{
  "model": "image embedding model",
  "dataset": "photos of plants, animals and fungi (iNaturalist)",
  "train_examples": 77898,
  "image_size": 64,
  "crop_scale_min": 0.5,
  "horizontal_flip": true,
  "translate": 0.12,
  "rotation_deg": 5,
  "color_jitter": 0.1,
  "targets": ["species"],
  "num_classes": 646,
  "embedding_dim": 128,
  "arch": "vit",
  "norm": "layernorm",
  "norm_position": "pre",
  "activation": "gelu",
  "mlp_ratio": 2,
  "head_dim": 64,
  "fused_qkv": true,
  "bias": "all",
  "qk_norm": false,
  "parallel_block": false,
  "inner_norm": false,
  "patch_size": [4, 4],
  "conv_stem": false,
  "layers": 10,
  "width": 192,
  "positions": "sincos",
  "pooling": "mean",
  "am_softmax_margin": 0.3,
  "am_softmax_scale": 30,
  "init": "xavier_uniform",
  "residual_init": "zero_last",
  "optimizer": "soap",
  "beta2": 0.999,
  "lr": 0.0015,
  "beta1": 0.9,
  "shampoo_beta": 0.95,
  "eps": 1e-08,
  "precondition_frequency": 10,
  "max_precond_dim": 1024,
  "one_sided": false,
  "adamw_lr_other_params": 0.0016,
  "steps": 7800,
  "batch_size": 256,
  "epochs": 25.6,
  "lr_schedule": "cosine",
  "final_lr_fraction": 0.01,
  "warmup_steps": 780,
  "weight_decay": 0.2,
  "adamw_weight_decay_other_params": 0.01
}
Rows from block 5, named by matrix and row number. Rows with one number belong to one attention dimension. Each number is 128 + 32 x the weight over the matrix's rms, rounded and kept within 0 to 255. All counts start at 0. Numbers have three digits each.
# v: attention query, key and value (stacked) (model.blocks.5.attn.qkv.weight, 576x192, the v third), inputs 0-191
# proj: attention output (model.blocks.5.attn.proj.weight, 192x192, transposed), outputs 0-191
v.78:181072086105179117133166112072130124056140156150113086124119134084144152166192040157130136084121162165107145099141142122093115126046158070175077147124065127108158112138095143122103180134190087100129139096112094161128206102127149142041090118161131223123135153107134056102140138139163143140121158146160082145117084101097170112106111075121144125056117087075128145091123099132212158100161155124121134084134133144152142125140133108060142144077086079085122174171155155106094120145112071179119134113066100148162113109088099130141079109156125136096154127114186174113113183120116158084
v.79:150165110100180103212188164151171110092146110094148204174163097124154060120107101105135123113075127144093103173120176120106150116132123118085117097083102137132151116131118091115155110162084165103116104104188165171115154148106117139181110098119097110157093143089157145116119131107138120161119118127102131162132139139116116097151136177118140083145165144062146178165133120126103207138106087148153116113083102137140143133133167166153159154111156060174132129140109093105122132094154151131146157162130098113111116098165096136129153133078091096121125152198172144210080140154128181117
v.80:123094091094127161112158148106151146101169106175118114107126186139175136134177180141089151113170106143139096131088124101095148165130109102152098152107104099061144108164114144161180147130127135126141135147137166114151125100071149138131132137174144112147172069109147162137094136143155134142112137134163083129072145147106178104179100086127097085073149149127169108130157116164153152087101133130095084124137123129161142159130103128151131171133137132070121075155077101114112105150091112126151181120131058077142134096188091114095138140144143100142122145094108112133152106104140116087
v.81:163137161138075120102122122161119102128118144134091166137118151137109119102142115130100145130106144127104146120077165122088105154084124176168085114135167076155132109095133098049110130149075143114136118171134141091129122129167185143103176129126086180114127159130141155138101115112198097128159101129127166120162103131128125073146150094138087126037159158177147118121102089116133156126138122097108135168183183172155099196083106170094095130122154114149100109123119157114145144127107142057155127141130121151140127139054077211171080170097132113094140127111128111093121134197124123126
v.82:167151103100152180093125124112161098091167114133125122094171109130134126094146126187129149090082084149138154114075058154091102132162155175120146180076189169133094137130119196133093157168099144167096109171125131158158161128118124131129077148114105129108081143113093147126122124126121155143112140166148106106164122060199183171098128131122156176114132203129135053105123095136105153136088162184113134169071082159157181104069146156133111141083140136123109116102148149129118086143104147125159162141058117124141141133095159046206123176057084140129132127167165118129104147094130185101
v.83:122088115133190182084173141175065080089111116150126125179144145137095114105153142146061173108173140102102096145117190098108115075088160117110164136102154084109159096085080167121154171095084165090091099076108140140124175164118130148104124158147110102149101136116125156103162106198136149165081082119131169166149177021080143158150114176108113100110077154119192082125080139199065109114132176112090165131141140147122101152101181117215109113111104154117116098143119136195070115130113158177138132096155122132101113103173162115100144135096117112147077134128108115107145125165171116083
v.84:101146127129194100118127135013179102131152167148148094125090165101122095167158092115100157096027145153069158113100140129149172086038106102115147108074105110140126096049120116109094108110137133117181094088141116119155187125117096134092178169166083172133082142135113092139150199123168128045126121131124116166110079076126120108099100179118162139076123146160114154121110101163161146160089083153136120143136108031095102151122181098150110103157133136104137127182114167119098142057173123050088126167167127131094185168154167193109133120161150179158093098139103144128134133122166136115
v.85:063122136144101152168149154127075145114157138155131060118121139137062138072104124186077135150155097147146116120122156134149104148114088172141115160179120109146128119145127160168093136080109144148054055135101058091095102144189115182049112148100164148165129103089121103178112122122115113182178148132068145126120111109147175078191088139079142119128171112076098085122124117146169112098114133084093122160078113100129158110082182137067138136138104127057097137117104089137106118155139131158151107129137141161117114117094114157127089145110137117101164133105165110177104133099132142134
v.86:141092178103186113109094117163124103159070132086186145128073143105167136107126145159137090164138151107170150111130072119151159088205089133160131056183105131140159085183155143235092137127146108131098114116125162082118127114161130169097139117131171140121143136157127140154131080111108102111104156115140127112147132109123137177151047096090101121121181208156171159086111141087106120126154125122072149150094129079141106187105095130187128140178149147177124120145126178130099141074170126159098101112111086168193106187059090136093101160130093109098088179092121109167078128127131178170
v.87:173131139145123126126184102097161084096161137130091071179118159182109128107134075144145117062155115142090146112149196132133150083078087147094163178151091145158089093068161061154127112089107190101085106149129166112109134109094125117089120076158106171084124088106146167094169140153135088124063194128142222105150153146156111120139165073115171126084099132133114121106105193138091074096136137111115163132079129122142116126124144144174117098121146145069116149168104148148104134157091137143138114121202132156101134128152107099197100074120187103079179202091094154133182168168108125164
v.88:175099136188161164110058125093078060138164139120090187177170143119137136177133125149146147129115098134094111127152135167163143096103114120131138102134144135139141130171117094061143104155173121137114114109131100123169179118146109154160157175130123128147148156188115199135106176172182085153154107066153167114109160133177116130120116140162135130112097107122122174118111121183082065183088174129111042168113134149086175163113151093055132129156079113178146117143130116143112141150166224092087146070150098086090131170135087101174111048182154128099130068091158156113119154069134087091
v.89:073170169082085162127094095123102109149118110168069130097144158144171102106140069109113068073164124132150105089128175091110129099095115081085116189104126159065121126104143129154147158171151167118140099114135149137092110100144147161172145162099074128121166140099142146171125122071084163116099109075156122125135120169158085128047151107171133187112106145148148054149191128122148175132123115161028143108168084161153113174155166134100109102101136188069128159190107126119104124132164117140145139138101113109070145127133104110143124130083112093123164146158130122116123139129154125130
v.90:124127182128150132150157122032107096159159114142190145091129094162122101127108167125101081153084137178181165128107096147155128071116134171146144138166106145119088064111201172121133161199108166184135139126145108134165154129082125149112115132121121084113114165101219110166138133132069154109162109167078167141104090143100147117172096121073215050147174113071144146085091156155105138153125144136150123124116108135118145118109163091133067158150201143129068125127136117153114129139101073183163117148142111173126158128159136143136107087198142130129179123169181140110121175088096125074
v.91:109065149141059074129146096154139188135072165138075146082135130159141097164125079057127082072142117115151077102098149153168130089139105151151137130077143092092102149106059054104091150116149098134153131138133168076141132171151080139183151120143078128152092158148106114161137136163083194082123079108137196117106125087097042154142127107207103141127146129143127143117104147132114130098195111118101119139134144068121102158165120106133154109138160135157135092117067133167181156141132149054094160129179169094100134170156133108114125111098115135173173128133153130114109161117163137129
v.92:136102156141090146137114185138143149112133109159098073161074172118085152145054134049073131168116131107124111137072159125088118157190071141137149147137097164136132145114177169157089134204102095099116137139152142181184145115159103069125133078096048117090142165114077120187104129081136055140133125134131160158164142130215096128068106095102136111166178149112110149138100109133150147110125147163114151081138170097166108073148125077144171119141115124092118104147100143091113146090125135138079158103140135133107189074140142129140160132142159114089103112146121093147157100157148110177
v.93:109066121130157153107195103175081128193138148125078173160088071172163134154178122157138119192127129175142098118133143193160107095180114112122109100137119089082105105105158117128134192063075089173106048158127108152142137119161080134066140191077158116133108198113082208139094090130117073106140128092179138118181092115138142186141077154148174106103101124160115122091157115108073144133159151120161135133154140177064088171114139139129111104141100092138124132154109103107198106133146132119114092097101117122129188110079079081059076096048074140111112175098191120116141110125126122116
proj.78:056154183081082171178125147143143055196166177141127103192123130144146112109121185109103105168116126094133114138102131137165107130146159103067096141152166106110114120140129137170120074124054104108115150153088133103110145140099116100145155130187159109178045105123124175128066142196080094092126130162068149157123150099169100127071114194161155111199170109138090164186094124083124167159131110117121155145156210090131166173131106153132129083119118097111097063124129126128160121091143159158076076103152121108135121128149195154100099102092164090127129143107067101140160193112111131173
proj.79:110164125130057132082085125175105112098116097166129124107082166121089156108097118142151110173175150160160165155152144160099120109148142141131110190094101160141201114116132212143161125124149118125134133180167086107102150155160151155070146157143113157101137101173122148162123110195072128129107096110139099081149117147156146177105121093136135187140094088157137165128152140159185098168143182162133103090151127137100100127126144165093168204125148114111133155051086103108164106154088132142093114124106127121107129179150124116132189119109095122146093155122121124123120142059124115190
proj.80:118102113129153099142144129107105109170171165096123125099098104103105091129128153126139139132172125120156160097110076098165098113127169169155157077096120123169195095084173146135074113091112098131163105136152073063128141154139106101124105109126091160117122163122119123153141170091129139113127097136094092160147185138151118128117211177105137087170120105137119189121131074160116086170139136167117123088116103129154151106177143110130151104159128143120106154102170142114104096114123119153179101102186137113082154135153209128081130088153117149111146137110083128134112157150140123152
proj.81:163121120059158096164136128097124121116115108167141140121108109175103135100125108109186122156146151124131102104195066080096197187123129110097112141135101125146107140143216086149087139115099067139146146137146125164139140161130130127123114111167158125143164094162106118145146168176121120162105085107107174160067150140113151155093155153168060092123100150119109145147110137058143087115131142058145141134159090090092020189153154093072156121097114167105129146105110092095132121115157076109112123139095157105159139121122152109103130158154132157148131123098094145111158133110123179158
proj.82:125144082117162114139121111108114105162077128174092032126188123089089135202154149091156095173156107118129112140149147121145110145104136098117128126184088062122082098133119100137151161094140089100171131110190115093139170083192196077143113178112143147142120141164135146113139168195116153119158078108091100215099159117108136058116084101113117110113110137142098134099123110093135111126132152109148136133109125117141123112169110163110099203134115149098142100110119098164192099143118157132109091100089173150075164093101129184106124094158144076143138126080139100116142122154150139153
proj.83:095107110106131098116161150122109116141180125119129184153115114167122141078150145181174129107111157110155093140165114120141124177152144134135120133036123121100135092156107138087117075132105084101127146079226129092142101037152076068181129105081100139146098155099124101101116158144137167114189144158122132099099150136116186141137170085112158122140128114133128163118153103174134141135142130138121156132069199118170124131119134166079165168132131092137119091096152117115163094202108142149151129096112101134091128145150124143092160104137141122079173109126051158169097138084097163118
proj.84:134136163132111166162142092140137099130096135162088128086141163094143157129078135153115113073149135163192075098160153136079114177193205132043119113154089127115130165122166133137116134129146078116159106169128132096113089144048092145191174086158184129086164074088104129100088160171093133086111107193120130144113200162125155069169163121149067125096100169121182148128137142106091092119165097115118122179101136126131111160128133098157177151155127066146110147151089112149129127137124180161141111143095127131188066124101131074117168119089152123102136117090109159116058132092101114130
proj.85:190173086098108085105130134118122143147164153128138142164097119147157116161158110135171149118118104081097088094089111163166160116104160180139115111166152107119084136112121177114173190143111136101139132119146185091146093119101077071130107122106139124165150114153159152139089079154102111077136106125177115159146158118107080161133130121170132168173125074204121165143143122147167156155139072100151179117142182128110107132181074138091122084080103104177142131149158103118101109191102123098155148130143143090054129112150104119119149052165159133085090123145173125169097120136098121088
proj.86:126115199199094179122174119125153172102171140095115085118163101195106111141144079146152136100118140149066122085127122118102111168100110107159121162099139105097106157078046164126151088143118154125181121171133107176133139124061092138128133144156068112140127100148139099063128101167113163180128124106086169167133070162154104131069177133189072111126127164147134170139142188142152138113105161189180150118091108120135085119153095211100103145126184122131097175128094124133073093140129095086163129161115124077159079107168132122156126143182171151138151115077114113100172063134116130104
proj.87:147133136109104183144112157186088147088177139098146141085089132120129134116129100160105146136151104092195101101121138080090131111120106162117153082126081114081124155141069133136157123161179100118170213186117138133047129117140122086136141087127124108119108179116151098144134132114162130103182077131117145136133122108087055105137130160082162190161101172075157094165134106091141172164151065136146051145148082058105142151095103129086138148151148115075173052137180092113160138150125022140148156098137114089101104103181138150111163147128123157153177126121101107114172131065107176126
proj.88:108096154095133154190093122149129170103142072143149092087103134109113174118112161125133088119123121136113105102101108113041147168160127176154096110166128092092167138145153138173116110140138089158045108109178160109140122162134104158108162100084183142102134129050104099131106151134145117144151151134114062061066114169118145107126157086112149124154161084093124130116169122107105143114085086093139150151128111126129112140142178108130127208137152165076111096072144113139093087132112143137121136163166160202115078094132047086151101108151194053110069105128147123076135163092158118143
proj.89:149154089131101128137141163164150073169119164158148124113174087085061105134113130146131166205091164153142126143163103090082130112108128162127236079101104123159125187138077095149084101085107119110133183123161104088158164108156162162087146122134148077086070174073165116142113140112135124117109109108095157101121107084134094111174147180175097091118090136126142166104126109092118150128201146137101102115150128134100111135111106085142138136131132108108135096169097123120118085115134139145130118165115114191072147109131162127151062127158153175146118163096094111140187142175132113120
proj.90:122160152149060094119154136156150127097126184095141127117148156073121120131164093114107181112097112137129082129156175164099129077145154153149080123145116134110143129089128169116120103106234129109127078212101139031094085121143121164139111091183095122180124122093089101145136125098135137107126115120146139113171112147115115093045112131163117165102151112169105082109172127168092063143149094135163145135164158102095132113167126158138156145150054074168203117146179143120125066063076161114089149118143112064094196115103143096141104130128133105086083162101090093127146088084156102178
proj.91:102182141116152104113151111141136100102120183135112109127141113118137169109151126156162146140139131135133120167174108150097144151135184107157152117087102137127163125113156071168122059105117109141141182115133138186142162105107175106067143111136110137127201129079126114081121091146128169151095197150111113100177112158090185078159097113114101111117144136101137131087086151120098127126175153063132086144116110149137115119090184135137112152117144110100146110165165094147100132118112130187182074174144150171198118095093104137200133113092082148146110107088095177129134130115129131106
proj.92:165136104087124129121117085129151196117111128156175129115148124149150085159187120131085125125126187165182118113149132154141150154101112118082131103112108136101112104142083121101151174051146093165130176107090126147138130109124100154170151163124189168137168095115120130127127074115067187140125115160100045170063119109100092131141154153122073182110134148152110118061109186119107096116152107129147145090122086145134107136148172119088116102191099152151174134074068130153106106176133171156174108143085147122123088143180174140158079131147090101063138076107177109135132150158149158120
proj.93:133151099142130084128144168115122172117153103191112110138134174114123164106097111054175085138076114132105134166070150094150128183138158134128149145076111091110130169156088123091121041130126133174155189091185130127116125181156098131137110112149078121097193123132139121152139116142127127094139114146162140134102123133173132130067126129073102159223094143110129109096137125155081099110080126082130205142125102148112138125138071125123104178141135131099128180129157123144121076185107162132118180144150127093182113136111100152124098118162115105153090134130078123113116104126163127155