config.toml
dataset = "photos of plants, animals and fungi (iNaturalist)"
color_jitter = 0.1
embedding_dim = 128
activation = "gelu"
head_dim = 64
conv_stem = false
lr = 0.0015
beta1 = 0.9
steps = 7800
adamw_weight_decay_other_params = 0.01
Rows from block 7, named by matrix and row number. Rows with one number belong to one neuron. Each number is 200 + 20 x the weight over its row's rms, rounded and kept within 0 to 999. All counts start at 0. After the name is the row's rms in percent of the matrix's.
# fc1: MLP up (model.blocks.7.mlp.fc1.weight, 384x192), inputs 96-191
# fc2: MLP down (model.blocks.7.mlp.fc2.weight, 192x384, transposed), outputs 96-191
fc1.135,107,194,202,188,198,181,167,236,194,207,187,207,222,209,190,202,185,236,181,174,177,205,190,222,214,200,219,178,186,230,175,194,229,205,227,176,240,217,206,178,213,176,204,211,203,188,221,212,220,198,206,216,198,197,210,223,205,190,181,197,173,200,214,223,180,195,188,197,202,204,171,184,195,182,191,212,197,240,193,222,214,183,184,183,229,222,229,252,192,161,237,203,200,183,218,165,205
fc2.135,106,223,199,184,224,209,179,187,193,169,172,199,220,213,188,200,211,177,193,183,214,184,179,193,206,196,182,185,215,196,192,183,202,201,194,236,205,156,195,175,225,216,189,215,240,192,234,187,195,186,182,226,196,209,254,163,208,193,216,251,193,223,187,221,207,216,170,189,184,231,219,177,192,213,200,195,202,173,190,198,216,191,207,219,166,169,225,184,193,166,180,211,196,179,213,204,203
fc1.136,102,201,189,212,195,261,195,171,193,186,185,202,229,197,229,189,219,221,202,215,187,215,189,188,191,194,213,235,191,214,178,171,184,209,205,189,225,219,226,221,186,179,220,189,187,181,213,165,179,207,199,212,174,195,205,199,182,216,200,181,200,213,229,205,189,190,205,202,192,212,245,218,220,180,202,175,204,189,182,198,189,217,218,179,188,161,203,237,224,199,176,195,210,187,205,190,197
fc2.136,107,240,224,171,193,187,195,170,199,194,217,189,164,240,234,171,232,189,178,224,242,197,235,199,192,210,165,233,190,190,232,167,215,200,202,213,190,233,203,197,205,200,191,200,205,214,187,207,201,204,221,185,175,214,219,229,175,208,209,224,179,201,232,223,202,197,229,198,189,200,180,226,195,203,193,200,220,197,208,194,174,192,235,169,186,186,165,225,188,194,181,170,189,195,166,225,215
fc1.137,094,227,221,213,152,205,180,203,213,214,166,235,171,200,191,190,219,211,212,205,212,222,211,200,202,185,206,193,209,208,204,205,182,170,196,200,214,241,196,174,233,188,193,200,228,194,227,176,186,227,179,218,233,240,193,182,180,184,197,216,205,227,165,185,191,241,233,208,176,205,208,235,238,230,191,232,187,208,175,200,208,225,163,169,235,192,230,208,158,189,202,184,216,217,230,182,215
fc2.137,095,187,213,197,223,210,204,186,207,196,171,182,169,209,203,215,175,228,185,219,162,222,184,191,248,196,188,187,209,182,217,212,183,175,225,242,194,190,210,214,173,196,203,196,239,188,209,181,211,202,226,209,217,174,175,187,162,185,208,218,210,211,242,162,207,190,189,177,228,212,193,190,195,167,233,199,170,212,138,210,208,214,198,180,172,168,221,191,209,210,184,218,196,204,229,223,179
fc1.138,107,225,198,249,171,195,209,268,215,194,169,179,228,224,194,234,186,185,230,194,206,232,180,196,203,237,175,165,199,208,223,196,201,185,216,214,222,210,166,227,206,170,204,208,157,194,201,170,191,177,191,235,239,186,204,200,188,200,218,223,144,206,178,214,229,187,217,182,227,191,214,181,209,213,175,176,198,211,217,200,175,195,182,185,188,207,203,201,200,158,202,194,213,204,211,199,188
fc2.138,110,211,221,229,168,176,197,214,174,200,171,183,213,157,204,194,240,171,199,156,208,190,191,214,213,206,216,202,215,182,185,193,216,177,182,192,243,188,192,160,215,228,184,212,199,230,184,185,202,203,221,188,206,194,204,229,197,208,183,210,198,210,170,205,152,197,183,198,201,189,207,184,199,199,217,189,236,201,177,220,222,206,213,224,171,194,197,233,213,182,177,162,206,187,211,235,221
fc1.139,098,178,174,193,222,178,208,200,236,189,190,195,189,209,163,186,224,204,208,193,215,203,171,205,188,194,229,182,228,203,199,198,153,187,186,222,208,182,192,215,213,226,243,208,218,165,195,222,199,184,174,224,202,164,201,207,169,195,188,222,192,238,164,179,182,217,199,186,201,195,227,190,203,186,190,245,205,213,186,224,220,206,188,169,210,191,175,182,182,219,234,215,204,209,160,178,197
fc2.139,100,218,208,224,177,224,232,180,221,220,213,186,190,184,193,240,219,156,206,213,195,182,195,184,202,215,154,225,165,215,220,237,166,230,202,156,183,207,222,157,221,228,176,215,229,189,197,217,225,212,201,204,224,214,176,210,187,200,210,214,200,203,185,222,181,227,202,225,197,200,203,241,190,199,216,180,200,182,223,177,183,195,208,192,223,191,191,174,216,195,225,222,194,180,202,229,234
fc1.140,096,167,217,243,211,153,185,220,223,206,171,194,213,209,193,194,178,215,207,217,212,223,200,151,195,202,220,181,200,206,205,213,181,211,208,186,252,173,206,197,214,204,202,198,213,227,170,208,225,220,229,191,185,204,178,202,180,214,177,208,208,201,187,224,203,228,192,202,157,176,200,209,200,194,207,184,233,185,186,179,188,228,225,199,205,215,205,182,189,192,235,194,175,208,221,225,196
fc2.140,100,243,189,194,169,221,185,185,182,222,224,193,242,205,212,172,240,180,224,194,169,193,202,204,229,239,202,201,215,206,187,185,207,208,211,199,195,165,213,204,219,230,202,176,178,217,236,208,180,198,196,175,221,181,235,182,189,196,197,185,154,205,223,192,224,188,178,183,204,178,194,203,196,195,214,192,185,160,219,176,203,176,208,224,225,232,174,185,192,201,189,165,178,218,207,194,200
fc1.141,097,229,164,170,195,204,196,216,169,207,221,173,222,163,213,234,213,178,190,207,203,202,207,210,189,187,226,215,182,229,184,156,193,212,205,178,225,201,204,162,176,199,192,217,186,207,192,205,200,189,216,193,187,228,199,226,199,220,181,203,196,205,195,183,216,200,196,168,195,191,218,218,191,202,201,210,235,184,210,171,220,194,224,168,170,213,159,189,184,161,183,177,178,199,191,199,200
fc2.141,098,195,232,193,186,212,208,198,219,187,202,219,207,192,206,218,210,200,232,184,190,186,222,226,209,198,242,188,194,232,172,216,192,173,194,181,245,218,225,204,220,217,176,190,153,214,235,205,212,155,176,181,199,204,181,180,205,197,192,223,220,165,182,191,215,206,140,188,231,194,188,206,203,202,190,173,230,208,223,215,214,199,200,190,179,197,202,196,184,198,194,193,209,200,144,148,207
fc1.142,097,218,198,245,217,192,196,216,214,236,206,183,215,212,205,216,220,189,165,193,241,206,172,191,205,203,240,200,223,202,210,190,183,234,188,218,192,189,221,185,198,197,196,185,216,225,226,216,198,196,201,201,214,175,191,179,220,195,186,223,167,218,218,218,199,212,205,227,240,194,211,169,198,199,223,226,217,245,200,192,161,214,190,182,199,192,212,186,202,176,172,194,215,198,217,210,185
fc2.142,102,201,186,223,216,193,217,189,200,197,212,188,199,182,192,176,187,167,162,222,238,231,225,184,196,215,214,208,209,227,195,213,197,166,220,181,178,202,216,188,205,193,198,155,193,180,195,196,200,193,176,214,182,222,168,188,220,203,195,197,193,210,208,208,178,227,209,187,228,198,152,208,227,222,222,193,179,220,227,210,136,181,217,213,159,194,187,152,194,223,197,176,186,188,187,218,164
fc1.143,093,208,218,181,188,178,197,169,200,203,192,187,185,187,210,209,202,220,191,232,199,199,176,202,195,208,170,208,209,218,195,245,149,204,216,180,211,184,205,212,184,197,191,238,191,240,196,228,164,211,220,186,225,170,182,213,226,170,200,187,217,190,200,180,180,187,217,239,214,167,201,224,185,171,222,209,180,162,175,231,209,194,166,169,186,191,215,208,208,195,170,182,184,214,195,203,213
fc2.143,085,195,214,152,175,188,259,217,189,239,175,242,207,171,187,172,190,172,206,193,166,205,181,207,214,203,223,192,176,189,176,195,181,184,201,213,201,191,177,225,193,217,188,222,175,195,212,204,186,208,187,201,210,211,206,206,202,220,232,235,222,207,198,194,166,230,191,207,180,177,199,167,193,198,195,204,210,181,205,192,166,177,220,168,175,213,170,164,172,227,211,214,219,198,158,192,178
fc1.144,106,218,211,190,179,192,217,223,208,183,200,217,210,194,211,201,203,189,202,199,215,188,173,203,170,151,188,180,214,206,178,184,189,222,185,199,209,209,237,210,207,162,197,165,225,225,218,218,202,219,156,211,224,204,228,218,211,184,215,202,191,218,167,188,189,170,220,203,185,214,239,188,206,189,188,176,188,187,207,237,183,191,219,220,209,243,208,201,188,188,195,198,201,173,208,211,176
fc2.144,102,157,233,217,199,187,250,217,215,199,208,219,201,208,147,242,176,210,205,222,216,217,216,202,208,231,212,192,179,173,197,182,179,236,187,227,220,193,225,225,203,208,161,214,185,200,211,210,220,198,188,156,197,236,200,186,223,210,231,219,198,189,209,196,203,170,191,202,140,195,193,181,184,198,205,189,190,200,171,191,206,192,171,166,199,229,195,178,188,193,193,205,187,215,206,232,187
fc1.145,094,199,180,165,183,195,178,175,183,210,209,233,200,183,169,234,201,203,142,199,168,211,186,201,169,211,213,174,202,211,216,215,237,206,209,201,193,205,215,186,236,184,215,200,217,206,207,221,185,176,221,214,194,206,218,191,199,206,169,209,189,187,202,223,188,207,172,215,169,185,199,165,191,222,177,189,189,221,195,213,215,228,218,188,191,194,201,157,180,216,221,196,142,213,210,224,202
fc2.145,081,159,193,193,213,214,172,210,216,194,213,180,195,219,201,203,199,157,207,211,169,216,176,211,164,206,195,183,186,192,217,224,223,197,174,199,214,175,215,169,221,203,225,171,214,223,202,196,192,182,196,190,200,197,201,184,177,192,175,204,228,219,218,242,198,210,208,204,218,197,202,186,215,221,192,199,195,166,184,142,220,215,169,177,207,224,203,183,186,213,184,192,210,177,228,211,189
fc1.146,115,199,227,217,224,228,201,226,195,182,209,206,180,166,177,188,174,206,234,185,222,192,202,219,181,219,197,186,174,243,220,214,219,212,187,147,207,218,224,209,209,198,182,205,209,218,185,207,195,193,200,183,184,181,184,159,194,181,213,192,214,179,208,193,208,178,188,166,222,201,215,201,197,193,175,184,205,197,171,171,222,171,197,185,190,204,221,187,208,204,240,192,199,192,214,187,186
fc2.146,111,190,171,210,228,214,224,176,183,189,223,190,197,184,219,194,210,231,226,200,224,191,212,206,169,180,196,230,200,215,204,183,189,227,163,218,204,201,216,215,195,208,219,182,184,202,179,187,187,208,194,179,194,189,206,181,242,184,180,229,219,185,195,193,232,197,234,202,141,162,222,212,196,213,210,219,213,182,174,216,209,213,195,206,186,192,198,188,215,180,219,214,227,240,203,240,207
fc1.147,099,216,236,167,188,238,178,171,225,222,212,207,203,196,199,195,200,218,197,192,194,201,206,231,199,165,165,200,220,131,230,193,173,212,177,181,174,187,201,232,198,195,237,191,228,198,246,171,190,232,185,246,185,217,201,207,207,206,204,191,223,204,205,231,179,171,227,209,221,226,207,221,186,209,227,207,199,236,198,184,193,206,171,189,203,188,205,190,188,205,212,203,243,205,199,203,189
fc2.147,093,215,194,185,200,229,231,201,200,174,201,206,239,182,181,165,253,179,164,182,227,199,181,218,186,172,215,175,223,187,195,243,199,194,214,213,215,191,183,196,192,194,200,186,204,188,199,193,208,221,228,216,197,191,215,171,213,198,188,168,219,222,182,182,191,211,231,135,190,180,208,216,213,202,207,187,183,183,219,194,208,190,192,220,203,215,217,197,221,203,201,208,200,198,166,199,176
fc1.148,099,215,218,180,207,205,187,251,205,197,201,216,232,170,193,175,213,230,216,183,212,194,181,212,223,212,184,199,173,221,251,230,221,222,195,219,224,202,225,190,193,161,212,170,209,234,229,213,154,234,194,185,208,193,199,181,155,211,209,220,189,225,189,225,200,226,217,164,206,194,211,185,209,189,206,233,187,193,181,190,195,188,216,206,218,211,230,187,159,199,220,185,171,188,166,198,214
fc2.148,098,216,187,216,160,170,196,217,225,174,223,232,242,210,200,182,219,199,204,227,212,207,169,165,206,215,195,205,216,214,185,183,175,207,192,198,209,170,200,196,206,163,206,183,220,218,163,194,216,178,219,231,164,233,182,206,202,208,193,203,206,210,181,228,231,189,195,213,160,204,224,202,202,186,188,188,192,246,188,211,234,202,160,184,201,205,219,253,217,195,195,211,214,227,200,200,197
fc1.149,097,199,223,182,247,191,205,238,194,194,208,186,224,195,210,171,217,200,209,224,205,218,217,230,207,201,221,164,187,202,233,237,186,173,224,204,227,141,204,204,219,186,195,234,187,186,201,194,204,168,204,225,213,187,203,216,196,189,182,184,178,196,199,198,192,189,202,184,211,221,170,186,204,169,198,188,210,209,206,186,223,192,199,169,188,232,190,183,181,199,218,176,185,216,212,197,203
fc2.149,102,192,191,162,187,182,213,203,187,198,188,186,209,220,186,227,199,174,192,213,197,186,215,193,197,207,194,223,218,192,191,180,246,183,168,218,187,202,220,224,214,232,222,189,248,176,199,200,223,149,220,199,174,218,219,216,187,183,209,187,225,230,181,192,230,235,205,183,189,197,180,196,157,193,192,210,210,220,190,181,190,198,187,199,219,178,172,239,169,180,180,240,184,203,199,205,197
fc1.150,110,218,189,257,190,179,202,197,216,206,195,216,202,193,192,195,239,215,228,242,203,180,214,231,200,181,226,190,231,165,223,174,225,190,185,241,207,196,180,201,206,186,167,226,159,205,190,203,194,221,175,215,180,159,225,188,182,202,209,235,199,192,193,210,205,204,200,191,185,215,204,196,157,192,208,178,194,233,194,186,199,215,193,189,190,198,207,225,231,201,206,166,196,220,179,195,175
fc2.150,100,204,208,199,201,216,217,196,161,209,210,208,184,201,220,204,221,232,252,182,211,229,204,227,183,194,189,175,223,209,213,208,195,195,197,195,251,201,150,199,191,230,230,205,202,189,198,201,202,212,175,198,164,172,205,184,149,233,177,220,207,199,229,148,225,220,184,194,194,200,230,198,211,204,222,177,195,212,161,225,224,214,185,198,237,216,197,220,203,200,222,212,219,192,217,241,192
fc1.151,099,210,243,206,171,190,184,240,190,222,209,184,224,220,194,201,191,226,202,185,194,256,227,215,206,196,179,221,200,154,193,177,195,213,181,179,195,192,171,201,212,201,208,225,210,189,205,183,181,201,192,203,181,225,208,196,224,203,182,185,190,190,223,231,216,196,174,236,214,194,191,216,201,186,250,202,172,210,186,198,173,234,202,205,210,193,195,181,186,200,182,211,234,236,236,180,174
fc2.151,102,184,231,213,193,215,183,209,177,177,222,216,223,162,192,172,191,198,159,190,187,214,212,199,224,234,185,226,176,197,182,178,176,202,180,188,170,165,162,226,212,185,203,196,153,198,225,181,253,180,181,194,185,173,200,192,228,183,207,159,178,199,188,205,234,233,193,185,213,216,203,199,211,204,196,236,184,193,190,207,222,189,167,176,205,208,229,203,223,243,179,205,181,222,211,220,185